A small image VQ-VAE, trained from scratch.
Model: 64-pixel images, encoder arch resnet, encoder widths [96, 192, 384], decoder norm batchnorm, decoder widths [64, 128, 192, 256].
Data: trained on photos of plants and fungi (iNaturalist), 45211 training examples, 18.7 epochs.
Rows from block 5 of the decoder, named by matrix and row number. Each number is 128 + 24 x the weight over its row's rms, rounded and kept within 0 to 255. All counts start at 0. Numbers have three digits each. After the name is the row's rms in percent of the matrix's.
# conv: 3x3 conv (decoder.decb.1.1.conv.weight, 128x128x3x3), inputs 64-79, a 3x3 kernel for each
conv.14 102:135117132124125140121099141071123160072061143117086134128125120117112124139133125079106116108116130111158142111111120138100111131135106122106154136120146133140141129132118110145133118138145127080123152081113103102088106113119123097099141124110131107128108096093150128113083136147130113116141102134108107150116102135084116120143148136113141135126130139107138111106139121109108128121119132128136135132147134109116163140107144145119143
conv.15 100:137112093163140142163142101153158130141114175159156089093107139127132121170113116139097104154117112113127154074109040122109105134130100110096160119129141130088115150153150141119156115092130114086064104145093106111143106140113142120100116130118119147110111147123126163138164171145124135161164070116148071117117157106123150143081051096084145154169212144127113117122147108128125168134098109131113122140123128087111154131110167151143147
conv.16 095:121119150120130132151131165113168147135134129128147140143146160112126142112123116100172145132148125121126115094135122128118137126100131117130136108131162159184169119120107154101116148122142172155144127187140105147137136107121129122098165114148159145152150125122152175149160167168129143139138114097128092104147160160100170113103075111062126047099086176160111156133135145102151093141095110143124113139108111172129188140149153127152112
conv.17 101:118104136154165133118150114130107123117114114128120098105108106123126134119146109108115141148129116104108115113124131103139125124163149181121141086072063182117141131118112122117118123097118122097105139145124125103137113110105160139136114102100119086056145143098118098075144119101090140107130140106116133149148144142104134132149095082137164121152135115139084096130215131143095110106129123132141136128131121107146143101089103107121125
conv.18 103:130119124118112116159162162109171130155160132120087129116106126146122098136124095127125129123137122163102135148127163134076136129145131122111101182147142167084085090085134110144125112134129147157134142129106068122098170158144163135138141160133129146176120130127145134116125097139134148149131126136141157145121170101105094151175132142137128147127158153135179144117135111124159115111153124151125131121113105100171114137138133149124114
conv.19 105:181134147117192113134135136176178208126158164133181140105148147124111184109145151153166128148134152131120108111146157134108134154111108158138154107125132105091133131157132138146102153137129051101152127119152127143123117121155094145116167133153119096124139109185140111136131113103138151126151127149125123135152139168135130120076112138135119125070090128149127093075147101127113094087120104108135135125137154104104112144105071113088164
conv.20 107:139103137141121095131082141132149100131136127113168129134119106145128128132131119133164127170136133158157108118099070122091104100110179123145104115132091108139111126131156126141195132149147111127139121158148129116139131131173107145144131117193110090100124091129081104072128134135133154145097134118138137139129121160155143170125121121094104115096101112122154086189131183143162086149126142123107111131113121112165127156145158126136167
conv.21 102:102134135134172106134120113112097136139127152159126134094104118135134121135114092140128118101127133113121090162178111106143186090118107145123120149133142123128105135142134127104154119128155123132119141160121123164150117121147162152126147135134164143182099132119151140149114128134147143173125104111122138099117164132140158125132100134106124132139158172095125143152124171115128113174150149126115120136146120155123130167147149121133164
conv.22 100:120097127112101136169142179133117087121134086156135119120104105123112105159159129150113128102107138097120157117145114126110104173129175126136118151173128130159109113147119127122117110123128123149103091138112097120109098161116109158129078126104115149181110193150042069150109096087129150145183170150107092144138142135112116113135121132122129149157122176168165138193174151135111124139140128134134128138138136136159080128176117136169115
conv.23 102:109137107150153102123126119106111145096095102120124179153129117121119131155141119128123160146127138129138104149168148129167150140151124083126100120105112094131105141090135133113156117131145118129112132139116117156105106078080111158102177167186118147105129230169157175144148048142112078064137192105097128082126158107133156119148060125164166164111113127119129144112126137167165156134149123122142119121125121146105106114125114115138101
conv.24 098:090116155115119132171160152137146163142103136156134111138126132139123158150106113130101135135143145145153118122146140109137089077123123135127097136088123167131116117134130156127141122134159175129126176136146136103124123091089142077085136107098122102135137117122123113108164105129156120133139114114116142129104082123129114123119107134110080114145147154178141134158125191187139173147131113137121116143107111172161154180178171153185163
conv.25 103:093147164137132120085117107093100106108084111122094135118127096108154145074116126118104134149133160149136115100142170114121131148109093129145147139177127124127156128161070151119121126143103109135108142143121142124135141095120142095102146136124162124157139113136097152134113119118146112143117155087144091131133112099140122104104119092177129151125120141083140098159138150118122097110137144115128115106127139138171126186114109127136105
conv.26 098:114101123126140173162147149110096129158118132169100102116110144130101116151119104097129080116144096112135130111180144123190154103166141119110165101074114137129120118140127123156172161144133169106104145126102106093116126134087131153113103147087148115147152133120183173177102177057144150109130159103131161157115155113111141133076102068130129137139160144132108141093081093109098186103125105103114110130148120142133156124130099137115131
conv.27 099:079106098162135135125138136127147119183142148093110126164128130088127127145136153142140145101117097139094120107111114135130119124141109118117098134121104093170106124164142154068160110158096137168152096171146121128120118158157132173111116122152128107120115136074121103108134116139163208163116100127136142144143127116133112144144084092142142138164109146159096128116152094179100134113119092125149121137156128128156138091109138125124138
conv.28 100:181158159112124127133135114144113117167109127115134118112150146117155126094132121101135155154104146088111124127135097128127084127116113095113107150139131131145121163141110129132085154117126126110158111088120113094154138104133080112100117112103153108126133107126141133147177146132131162111104149106088125085142152150130142101100090075143163156115174128138119115120086095130146095109117137128123127103148123117078093144085114147119146
conv.29 093:123138130113125159050053148088126116110140150101115148087126102109105135087140130157172159131133123139146160096079133138169128124114118136130125114102101106081088109103156147145109129117129139151126126100153133129109112138146108117131106118146116138096110111133089085064089133101146123115098112125109093144124173128113130128074148111144157156073113129186113136153104139177093104117126141096106118134102124138087088125101112092108112
conv.30 095:160112122126112100076133104135142117107154101146171148108127118116103144110123129124108075136121113147158106129115094122137091146185145172158124105141081097126138138082158149113125156155115101120139101151129082118119138138137124135165117132126140118121150108148158101172152128142157144129098114107120131094119181095131137107164143144157096137120114116146105109129146133094075142155125101128116123118136136116121154093127140076137119
conv.31 106:129135133106129140120133132137169101161170129132122127125116121168133171141126134124134124145156137118123138094097091148125133145153136116109113111113117111099110125125111093121094126132105117113142130113133132109131138114153125161152148139159137079152128129140154119172131143123148144132122139130136128121119145124136100120094097113132154129134172157113031143095086123117073155124155144110138125113149120132134125117137118148123143
conv.32 103:103133122140162133097069092116109138152095142095099119133116148078124129088109126135136128147143130150134126152123104137110110129115105097118095130127138092124090150100178168115121146136167070173125118133110146163144119149115110134114129106101166139126124132114142184131141111105112140092134150131114131130116152102102113100148124121121126114189144125158136127115133159172157125124111132115126141106114120107127112128109141154153129
conv.33 108:107111117143119127078093100121063105106085118150170128101097105119122141153102114109121153100140117089093118145186174143175152164170119150158150136111119153143136119110127112125108116096110103102085128142141153153138107136111114144139136159110144134152104127131113117130110151118112079100116118099122113110112094105147168137112102131144175140169154124122132132136115161144113098101118112114130135114128114110074115152155112130160132
conv.34 096:137097124124144124109173145152144150101142118166141152136128111125128136083084082126151135105105136122164151114120124108135097120142125152143137138105124139100116156125131165191156157114136142143155159120102100114125167134180159142172134139146136086106154095124155115126173142118101096115177139120124153104113181122085152108127089163099144119133150170156145118173085139092124156162108109158110110132120123122108172122143121107102103
conv.35 103:109121134185144127129130136114160124109140161130118144112093091139139122157115103107098119135163143081107165107132162100109138120118140107136107124160118144171142099126108106120133093122148132105143103118109103112124135123112138137110105108119133138132126152143104151128086113121113129117118128132171121157105078131144086153140136141138151176138152154140100140180150174176125173111115128152143135127123133115145120125162096098151097
conv.36 105:132131130134161165135132133173125146163074128109096148102147132098119154106127141140173129121125127116113096153100139151082138106070104095088093132145159146142155145165141092127102117126115111168189161127168134117117181131170149097116150084126130133106152134111115106107074166147121103125132090150120141141176092162179111127098104102184180122142169129110151123123114094122126120127131128140129136118115141122113130112083120092117113
conv.37 095:135123133146133135125141120106101096101107084100128094154150138121141126137122138141113140127137123109105115122135118135103148206165179103112129158182160135160162167152155145145153119128138159179169117151127100101107132137128100148096108099125169177169169185168151160153122114103104146122154160163125133139159111174094118116091138131134119097054085116182182133154152143162180133105122127125133154118126133101091098121113073100100083
conv.38 100:076142141107129117127133129122116124148112101125116101127110123101141130130135128102164122115153112114157143100180165107138123061101059146140158131117130146139148118124133166113158149140130099119115127148138140120137171091178157134176207140217199045208191128203147093168077138087126101152131099150098118102113158115106153110127111101111100090111104132129100128102160129148120132101134089102129093101123095161103151171137144158126109
conv.39 118:137137137135132151124124154144128075163069093134105098116131150092130131115126152117133125131131105143097093134141122142146112119128117146132113127137121121116128160136087160126093114125103130150161128133151144138142147139072178090069193122070120100091199109086142110137114126127095099159132124110134091139130091105103127136054107121118139151112138164140123161142132131132125134113119135094128130094126127136121148143087128133103141
conv.40 101:097127124135098108097092142132140130136139126144131075129124123128117114129120103093127126122107113122129159155101130161108117133140151098113144156104104173165119111106092129115101126147116184109117143111132113055110175162145137123115158119174153140169130129135153138160124092176092086127142106149120119137114126147141110116134102163091108134145107138126120131153098113125102112143130137130119117141115132149104094168099099161139090
conv.41 105:113104109115176134139143109117136145142079149117099161124111121149100119133111120144178121063113121112119129165136139115106133148132161107147125115137134126138135124122186106126153097136142109166142144172134114145136081079083084120114110107157127140140098139125094102098188185156089104169140120167153118105103121109135124151155155155164158122158068106140155152111154187121159133112120108124124119096117113128119162142117140122102128
conv.42 095:071112109105081130137095065136161166083146127153168098134095110113121089151135153152174134089153134111111143163133151117109160081136139121129121152092131128136129143113144126137125127137133190103119125147145109149113116110119121115108148132123090146097124151119110120095129160172100123128140129157193133139151131168120129137093147157131117159091130117120142105108140136173101102104104108123102087132113105126111133134127153148127110
conv.43 104:132161092133144148141121143113103170131106180128133204111132123129134104116127114123135126140171148141119105129135131101112124082105126118158145121109120114126123115132109126107131125110101099104111095151090092101104169100127142137106166136123178115185170134119127156159134146129150160101130111103129130124120100125128098104113114103142170166164138117111132121163136150132127154099121133122121131097137102122130115101128105145119134
conv.44 099:128154150141118131128153111115146143100096097139153120128126110109141138109087131141131131151144131147134144098106080142123118117142133155159150158156146120147134114111147125121117134123151092130153091110124117107125077144100110151116097134118150146110104135088133125128090121098113131113106120105105117115113101095108110102125119105085139172086109126127126133098165123155114148143144137134161138152148121140165120121107111115105124
conv.45 101:134124151109110149146163226103146149096164149154105176127124129145124132143105133129133103148167135141124096110091124118130116132086099134121135137121131102108149156122152150153136105115124075103161107141110127176081121115140117132157129127142106140114120142120122208144101136125102154161132107179116167128118069149149124139115146107085068098145071120099137122127156102121137100135132135133122139127143117153136168143126142168125114
conv.46 098:133102080104097111109121149084169150093190196086139162136087135127100121115065137121110168126126122090116103096133152128117136136098105153123126110132135127133115119118105143095136137116107139134153116156117102089115121120139100139101130135146151135122173130146136146135154102169118166076118079109090143134146155135111137109131077144153139113115129155072159101136150113118145142140122113125109097127120121072136144075161183106132198
conv.47 101:149137120131129108121139138114117108139183173112153116127145124153140133147127127136132120119100087071121130123106122130134119165153134131139103102136115126127116163160186117136120144095117101102091117128127135127091117134129130123145083109134123144102113088155129102119118147120201209146103171171140134158089163120144169128120139107152108127122139143092110088112107136084122095146143150134139125143125136098117118117141146137107121
conv.48 106:111137097113103124171133163092153091116151080100127123140115116139145124098113109121173153096145118124130102137127135124116114168128117097157132112137155120178178131150099137128117131127087122119105147156151132131142130110090144126157144107089144103131182149182161135135123112072102100113122134084171180146100139147139157140183100124152104099116007096103092111123122134141125111148148136125140141141102134106158126139185136086145129
conv.49 111:115130142120138122130135136124112129125129133142134128115147133118112122136140126117103086155145144069091078127129142124133119100136104107111119096156125124149148154110142131123133162131148144141120117139124121137124116153092109093126100104088121144126111116103133163125122124114158136151097041115143110126135136130143114129075044090188136157145134133143142126114125151129114128096112120104132124147136140128112088101139113154174129
conv.50 093:097109109113141117119127091153099132125137143140082141149121133099139127106108107134142163132124139159130134129153112113142133091125081107124112085096122067106101117144179159149156161095187160148135100157148126120163115099138123105139152159170097048104132170165106077131120115113115139136126136131160126083087143127145121104092097116136161119159134118135129101165108134109120119118108120103095125089106124185146151133140130116111155
conv.51 099:207160125146110097122105094137124113125138129127129149131138125139124108129123133161154137112102126147143164136112097144121109166171147088101092121131116122129124122088103176119155155110127109153152091120140095139124134140178156155174177136179090159073129125109090115060146144143154132123142138135134100108096136111131158124132142133115102119113130110130143102103130133110139090134119141120127128122119125129143124113135129104128117
conv.52 111:159140129170157132104140096144125180100115144109105158142127146141121136137138125125134102131124135112125101130156141120121132030068138118096100173176138120119081116148097136098123117133103102138103101119106137110115152125139121114101125147100173130175065116060126104150112124122155144137120100106130134112123125080113123107133162146106117155139155158177125152153165101170110174124105142133105132140107118127074108151148112152119127
conv.53 099:180101150085162100187139165147148136140138082102153174127104134095123136143137118133114149154121175100123105098194111125131101123085145114118112103125153120131115081196100148097142135102225122117168117117127108132158133135178101134074134123144159137167137118161096150075140121128138118082153130149153167087104058184127159121138127169072148134099141126168121164116083157125159118114122118110108113125116113133110128103135120116113108
conv.54 090:128125129119140136094098107125109077157175096141163125125091062132144119163118115137125111160146130120135128124110116131138109120092113132159131187162178154171161091096084114133107089102107103154165109125158104114123145111122125128118174121148138152137170182182143116125102124114113162123131152119108140133130178131123148113068086115135137147130165139120129108165160131138129126134135112132156137138131116157134097177125127138094080
conv.55 100:134114120138156099097090096160113122169102179134117120151097108142148127105117119115103097124140137113141151154050098114106128084110102159097135133118152153134159102150144096141125109127127148130142161150158156148150134090142122096150123160191139124110152112134096099152113100155096161164103082128098117076111144152140139151084151109153169106081096085160091144152123170125152138111106101142126155108102161163070135118153164138113155
conv.56 086:074084097099115128139144136107091104138118081188139104109101127097113117132134146131127137128118132149134109136147170131140118155160143137130156109079119117121138110096128105104110104092119114116165092105152117102129129108117120109113116109105123133149146144165149157129146136172089096120124089115124108090133106122127148151108107140136159149168154109156149160146117145162136162129126121128134115133129123109095125115130138137135120
conv.57 099:144138163146106133113124120149115155100133115094116129123128145163133108119119136130120107135125126099113101106104091126108132128132125113131128129111104125146116105147134135122146126141108159118101163143153165118138100092106120114138118095109117180163137149141133099126105138077122109115160176143130110140141168137108114129169183185137113115133151106136088126117134161107145143128127138115093094124098105116104089136097101140125119
conv.58 103:106134111103111114124125097146099124118120095161162140114108122147120146138127146126113141100153123153171123106122111132122135181108191074123135130097141139128147109127099135145117126122109131092113142133163104116150124072085131106139159167157164082143143130186147152171111153104125162122143115132162114112144145121148119100129117172113145104133131125140161102125094085105142091127121131123103117116117145118104133148082149109129152
conv.59 102:143161140098116102170195157177170074172173101133121137123151114154150123138145124129124116136093137110121114117111110103101104119103110091084073125135111137109141138130134134125109138119101118151172122095105123122110137150137117103099120101092110095086119129094150120138170167157172141149109158113156126111126126106140104131075120122099144135150156158081137095132079126131140141132147125149148127147135132159134125133074117127137135
conv.60 100:174147177126117129142118151131070111116091136151134140126155141126131109093121129070095093121122127106092154154187169146130162155137127131131127148143127080093128145132127133073147139140107090138112068127121131145126081125125138139129112157152100142114043188110098158130123097107143129137148165086120163168072118148131102172154139124118105159184158141145078145126105120128104156110152136093110145112133113124116096113128107077124105
conv.61 097:100120109096088093134072091146089140189108122148102102156143137108161139146150137106138132175166151100120107127086103142089106172141132103105112122131125079096114119123100093137128122129121140156101169127085166103125139097125147131131165145164155120171107087132113169135109121141129148120190163171112103130154120133111155113109125109134104139151103126121133139086125105089122101140127137145125175121125137145163117125139123127143139
conv.62 099:121141105110129119127104118145102123157141148131114129073108102115096105099136124141090151091115142177101133081118180139111151138075147129141127133177143118116136130127131164153053136112132173133133173111140146096112127143140145108117176162134141107143071142130105108111127145105148129135123097137201100161147117099206086142094163102132129139048138170134176121103154136130157087117121132107110135122115122119139120146123139132104167
conv.63 106:102120101093140147098113123123131112137113090183156098136126144112116112170174155140117133091118100144148130130133164141127137055086082131135153130116144191140167132118121131104123131118095118106123133112141131146157114165114117102112090113090140136119181130194142120142119132128133099108122072116140109111158143131177134150135159142120125124089127114129110124138072122115129128120111118110123122107095106124123134153119147143170152
conv.64 102:103102138119097111078082072111128125128117145117128094136108121109107109105106097099130094123121143118106155164060145146110129122143139139166137116096118112121125073134109146099114133158121158081137129141135112112121128094114137179159139128114127071090113154116138102101198078161103103143127109082149103149107148106129084097156136107140066139111111079131122118140103148092093092118124133143105141113134133113121133112156097105127122
conv.65 098:199160107144137109146132102056063143116076118124107127116108118139125120132141123102144129143112130111116164095109155117125137135119132137148133137177161094126113126136126110132114109118131154113148179130131160094090127130144122128142128132129124153132137113136112117122109100163149130147116147127141099105155139127118155107177201160099116147093128164098157138152184115160111103069124151131132159156147138112134155115162125098094123
conv.66 101:120142105109135125146123101161083127114142129141098089132130128134132130154152154161079150123158132158094120103109107128146109139129152099098118141132155119103117118122111102123143134128114087108121148151152116142111101078122098131139130091121097088110138124162170104152105101144145126137124114131111080079096122105151111150086108156153138133135111160121126144119087110140100146110145147121133127113124117144070131103095104159141147
conv.67 099:119160131121108149135165116185178159089139105117140165134158125140165129135125104137108119133157134122160152060019061110090157179181157105096108119101098123109128117142109136150123103140116149134096120093148118131127127163126107114137074116116102117092108145123109100105084154105130160128113100143123131121116127129128166119140104126068045146157137133149084106119128107146121170146120119124123127120122122140140138109138106104110098
conv.68 099:129117124130137133093100109124124069110141133165120146119128155070143110123109126149136185126079082125115147129162120121107107112115122149092135100067100156158131138131131125133146174129122081100100072115145133124130118111142145124133113160109112186088136112105114175082130133113157129138117106104148131141146116127147119152117104146087140183102185121111092134121184151135111127159121139130126109150122131147118139118073169117111136
conv.69 102:127147147142155143150119077100061129117137155125091131076124121119113104129118109114143122120141116130189148092116076135158125133149140119135190110114116140109107156131098155084142115141138112072116149073097165144105140131145115117142175128130099119112159157163135118111133121124161118127168110132111106110113118116136176122101079158152140137173105124124135144126121110147104138117125142123114114144107074128117164141118123140097084
conv.70 096:150128111143092133130127140139178147093111134132135180151134134152134149128104133179134158130139136092102116123152146152164143106119141120142124178137180131164115127104107131106145091102095106128172116155126153152105093100076101103130140108127143138117146125112152094144138190137134177093137140138134159128171138124107137131122145124113168110086108129126163125171144133130132169127167102098132091120152113131094173126095136116107115
conv.71 097:141125123145159121120145148074132121077150106122156109152154117130128133116130125144110122121115129110129129108096099136135117135149152103139137076098110089108095121105112130127104129131115102153147115080130121074114129173146144123200131133141102162130155127175133111152112141089113115096142140126123150155140065127126127122140148105110131137118102095111139140133089139096112127130166113130161139128165150092125127127132096147103094
conv.72 096:094135154104101135110104162137165167082130119138176120127118120124129116133125145110155127136144110103121111171138143167121126128077085142149147099158145132131152143090132154088177138124130156159155158169150150129122124095150140122098122099153146123118114140117104146136134132104152112130104085079102131146095126144080134078196106131133045082143048101123107130135150132142107049149103158131100127155146172100132109119153116135141106
conv.73 115:105123126106104124127120132074120110121155124117147099131127112115128097135147138139130146095119123126126120168115108119116132112158176136121129118101106161129139123130137132155125139135129144123124162129130116139137131152117152134148136137114169150133159120107162123118126114145143115144121141132120164124127178134125165157147118128084085073063072116138126126090141109127131109136131113148135132129125112155162111145160157124145151
conv.74 101:120102121123134154122113106113137119142161152085087190121112122115114108119125113146138117138163142141173150139134111134140154182176158149140115142134133131134120128072098110137142137161136130173131132106134134094139144164149119138133105128139138156156144148160124115121113098127087100151095121135120135111075139126140164134159132116152125109111111118148145165111142154109118141148127135117131120115138134112130152133122143131093154
conv.75 100:120139118117154148103129137131092058119126097100116124100111128132110117157146126102124144113115107113140084132156100124154103159100096162168133123109141119125123152118117114125125145132117133139133105125130106202189150109135099106135143152149137148129152122151123141158126119131114124159178139195089119092162117127147116171131106158170142130113110094166131113127120126097155196155132124139131106105110100129081082114111093114127123
conv.76 107:142107113093121135143125113133128145132129128067071131148124157123131145131123118127105119084108109093132096139122152113156138120136144117129125123129161135135165115131105129140119135138115105125120153154144102105173138133130131108145138138130131120169178134160130101137128145130130167123130119134124155097147127080108115100156082113150084120163109158117146117152113102117107148139106130147117163111084111132168123124188146103130098
conv.77 109:140088116180123127143136109156149109125145137134141128109115099119126090179123108149121141110114102124118105105118088116110108142130109132131096096146182118141083139132078123123103138145082148129156109142126078112113141137148128143135131127142133126157100157115120066129131107140143113158133153148121096135089162136145127161120194139048038063118180083094131115106133101090107143136132134127134134133150137108127171121154166118092150
conv.78 101:167159140128132082155167139171111154134078115124142154188122153100173141126121089137101127122141149128157111120161095131135119183111154135146141132132116128147173104135096153125163112122123169139152140130133161144200134148111103112117130145146103081094135157130123103138082078093126160148148192127147155151118127117131140098128133151144183102158094109148144135123137127112124151104108102111154132108096130133137120099090109101116123
conv.79 093:118118104156131126096109075185144097163123123163160134122145124123129137110125131143085166124164123144124134130141137135160122165160137125138118128138125097147114122129123127164153112123124125170157100125156117124130154114116173121110120088122126160103134144134135092117156129180094069106166123145122128125083138069108109119122150119123079142154144124103137120144153119102127114140136117127151128107085120154164120118163139082123090
conv.80 099:094164151093105138112106154177139124171143147163173137116109138121118103119117122131112097099122118113120116130084096144106114139135113158125140146108151164145154145145137109106143111103135152148103145131136127116151115115136168123088110110138106139121125139143052126106127110127069127135110097138071115103094143141086176123119142146142142140092097100140128173151114187074136160136140148178111140113096130152137124131098126120100131
conv.81 102:155108124128109119091165122131122142110107123119129117145153145107112127109130125107157148146131097119122169105120127132117114079088126117123092111137132119146117187141117115119140149098137145132155119150130140143123141138128121113159129130140102142103114150085113101157128128133144084218164115146123117135156127133167110149074108116123081086077107105067093124102164116109102148138129100102115107141119118172085180145123155121169133
conv.82 100:125159127122152084107163134179152212135077157133079115136157129114133113137150122131134135170137137178153124118129117127122115134133140105091147153132125138124121106140110113124116133154099129097087136124102113070142137117112130120147123135103150137146154120133098144124125102116138159145119111139134134128168151104162135148111134151133139114082101131090168137097148191086131145102116123114126119114147147134106097150132124143135125
conv.83 100:162125151160142163113124117134172147144151138105140100111125130151129126124121154133132132135135123131140140128114141139106129109130116118106126124141103146127146153112133136151162131102129115161133154140151142135138157236133196091158085188062125191063115083113105129075123169135179109132102105134138145109169138138149156123167150178146130146151132095141131131117149120153118127125165133133138127129148114146125116117093122128127136
conv.84 094:110143134113128116121148133147121113126110148141109111149140169131132146157139148135131152131155120113128111124128092128180113056117087135168105138118095147133068130120129113162111133135148103134143162135130120155137142120160153111120139133103146093127161120121169120144104106130138077149107128099111144108145112111096100133084120155132134164123172191121134138192118136121145182110116139138109135142112143131192126144135086129145049
conv.85 105:135136129105070116157157152136147122099152133116112096128128111125109134103113117121133115134187203127101123137121174112159175154129166142117107139151139146138117189113140108150082148138161112136126145145114124120132112140134142121164102176104135117166124124101146166166128158104121087149087106068170152162125153141131125169194122128123115106140074103145125132163156130164162134139099087143126108130130099101143106111132112138125111
conv.86 099:168133103080088120118133114147138066143188113126125118125168152156125114072136141176131147142128124146103131140116135120118100198162087132158172182190142099123170120149104108121098124123078112175149145120187120131137165132143121127131162142146142190140125126132096107137106143131131147103140143154141145135115138126136137145160166122131119129134094139156188149135114131088127124139143133122120110111136141161168131101111154100138146
conv.87 102:094125106128131117141125143130146155056060100107116154130120152114160127127120103109113104142147145141113110138123119138136106125127156120140132127118133137174122130121158182137117123127127112137087119140077115162132120108114125148108145122129145120135106136150159157139118158129134169143127140166140127104151148103147106103136183108079115144211200164113097136091080135131144139122132132114134143134136147134083122129105115160141128
conv.88 096:129126079110116131096093099175128161171125173139175208126130115137129125133127121137097113137133106132124132124100127133092130109113109128109120139150150124110126137145166101127133115132131158145134132113129096135144138169147129181166129163156165184157101126115130157131151101111143135122102116116117154093129151091118104091164101127093064128130104107107135165133140131139131126136116127116118126135115137133104116134139114102112135
conv.89 098:110133091111134148126134157129120143113119156109160117139157108150130138159157165122147131148119085162114126182145133124140125061126101142160123118079075159153141149088151141130122131115127143100062138094111142144124138139131111121145149123143128114084130144121139149119140123162148119130136107154125102097166126135143172132135124125144118098124122125153115098136112159168162124140127116140143163136140151138140104131096127194154135
conv.90 100:149126137127130131164146142097124156134185112116174110135134129124113168141133131108127111109136129156125158092073091141095162108141155092124107093120105092116138085130138122103115105137143131117114132158120146144134112104118125137123119097130100087112111117121091131145137118088137122155122154134110082083089147109090124101121133180162106168112068147118116126090134178138128142142122138123143137119132120101118115109187131153159138
conv.91 102:143115077093148117133137129160138122097130140171140108118123101115138115108123096107159160163135137140113159123154126127117121162149110111108153142130092142094096128120090138142118142106124099069095123130123119127108137118111130146155105077107108169109118139129134136105166152167109122116053032097111102164140087147103128133137159136121113141139142134114126193177141071153117137133139121161143137138116140154121089126119117132158123
conv.92 096:137080121114123149115123125111097133142095121179111172112114100138113098132149104091102116131104100096091133100133105169126107082127111137101140146108122131081128136099102123122115119110101151135107108103118138114123154117109099120121112115103122142130090112112126108145141107118072091125146105121096105134105127121093091119121150169116134148066099129158128150105062135170130197124144091147158132138119096100120151165123118118113149
conv.93 101:054108104125133133103092098130122094153127139149124097150142126089128139144129126129129150149145152141112128139126148097151125088135118092095106097103113132137125119130108111117089145114107178110105135103142128116145135132116140154139099124121122079131131116119135156108107108106117156153127198158140179157128179161125151177100113076162125174117114129153095122099164093166106142107076128146143168137116125096154132124158154129160104
conv.94 098:135143152113098138132079124120102104136097156111152129095125096118115132109111136103135101121122132116113095157111144159135146125177132136137107150145108142116146122145137116124147119115124162105084138149131133107135105128123103125091119105115150073166102117089134065181156150170128124118124119112124105089143166117127186087114160112138168139087122147118113122116145144156103134136146133130096140103101106117162127159160158157092171
conv.95 094:105113139101149139109106130118085107140131100163116111112112105138135120125138110114073102152172169130125142147112126134120115130170139109133125106084114133107125142152180058137099140147161162109125147119136137112136188190193149227163184171171156188165087133109155201136103109144109130117138110133152136135155133112133119121106100130112140100127114130090132123147125162097145141114128122110127112111117102151135111110121089154128146
conv.96 091:068113136145161169144143157150131098159126063178135130091120109098117130131162110099095121125116130116166132125133133138142130152104180132153121124122136107117121106099111104124124117111132114134159096144118108124172120155102155094156103151089140109113121081184109122108124148106143151158125142135110095090156144122147111135071067112118134176156227175115134125112094145098122115137120125157146164149141140126131114142150127153122134
conv.97 106:127095147139133109116144155103079074194151136091079110137138092118140140138118110111132096111108114136133108136128095145137127177111106141131159156129156135124161122115143125115110131126142148136069125127107039117094122108131139137113130079148153146131149147147162159149127116160171146187121111144137127136124098112130112103083098108118141142073151070130113119112195109117120115130132131124139115108109150128113122139149158116105150
conv.98 100:106088097121109115167124116133138160137133102165165098120116165134097096121098113132132124091100149135144139161105120099103154096093106113102138103102083183129141122163117130136112148113124146081089154119151147085120175129119100126145139107107157131171133156147114174178113143131147159165077129113153092104135154153149171113101126130094080084134140137145133137097153125098128118179117119133091117147119125118103127126151108155108131
conv.99 089:147151135136145122128144111161159162141185133143139107116125112128132125143118102113113121121094101137132150110165103125145099159159110136104085141121105112103072133125131142123110138133105131100094136169110142153128151158156124161135149125114161146146165163150143129129097076076143175123166168133140113123145139130149119137138173148116131127105142171130111088129142113109098119123150144126166156140139140166172117139138119151140152
conv.100 109:143109124127145125111119134162117106133143128104082112137117140121092132127121121160122127160131128155150135118105083107128087096076111129154106132165115146165145118120103142117113153131136121146112112156113097091093077107112122141121121118126118152114122141114099104088150092118136156132143162138100113130132125137089090092129141101140145135118108097118161131162168153139167122116140119134158133122166126121100106127111136116091116
conv.101 098:180135140111126140104118122148116071118116094152090166116115129127127154086099143148100083156107128150124122149125166147132138155124128132113123134145157125128158105140113123115115132128127098142141112144125098069070133100120132085088092121161114138114115140155101124127151155117148138087062096130122092148129102134162091074152149122129102066123161094116167141179147151125150146107112101111121134100124136144119084131093134138121166
conv.102 104:134139101159143140139115095072092143091103144079128146130133103132149093170175114131135121103148140141142150111106115147117108143064081131136133132103084125121090132154124139112150130144143112130068116152122146126126094123130124142151110117130101124110149137096097105135152149123167157122157170116125148149146148143097147149172130104129124108179178097138163119118109112133136134100132144131156141115121117077087168120085125081058145
conv.103 086:134117140144121116100137127138150126085149120122150111167141156129146152145108161128161117150139143118111109135153120138154128112121108162083129088203119176102171142126135117135137134116134114139147141157118144117105090114093093112122069077108161159194116104122112113159131109115119143143092099135132144119159149148170149142142156158126118129127120135142134180094204117145101117122161117121180107131151134145127164155172154111160151
conv.104 096:121180117119149130103125119112097104148130153096137121114119093110128105105127107082121130137138128125146125112115131153141177125135107101115110094102109101144126205181096121114153159158091181169104168120131129120088142142148125130160114097134076114122099110099108105128117136165133131113105134121132144123148072107105138104154153115119174122124165135133112150152149118136092129128110128154126152133108135150152152121115139142176139
conv.105 092:127146143080111137125139143130133109118116090156136084107125122113120112102108102152137141105128110155165154135153136151176130181183143116097139083090105109097104131112137151123171150121143110126135110129134130131125109107115109100111114163131141143162172154168132143132107126127096121092109096119135124108123143111157153106094121118136111127131168146129127151104105137148136171130115118153152128113110099133095097170167163134097073
conv.106 096:134110136100112100121151104119154172097120117091101134141138144126137105116147085142111117127085121151170145112126093112099122146128111110130118141121159147116113155123196136125155123118155113148117114132078136152089117159143132103146118112116136077162142132113142094115120144064128097101146136132111124136093101112148127122080121154145089125101081140105156147140062133081160122125134121145129156112139124135136138116110099107157124
conv.107 106:125132100134128107145127109117100105122100131107105115130139157150150123109129139118119088110094127135129121142122107147146163112139166107068119121128146137133111141098132119112101143136122107087091117106101131149126114125113132142141150173137120063171117066098142119130099109153120103142137103091103096092122155059155098122170154143132195158142132128128085108144114055167131099151115190109109155106124147125102116136138144120109114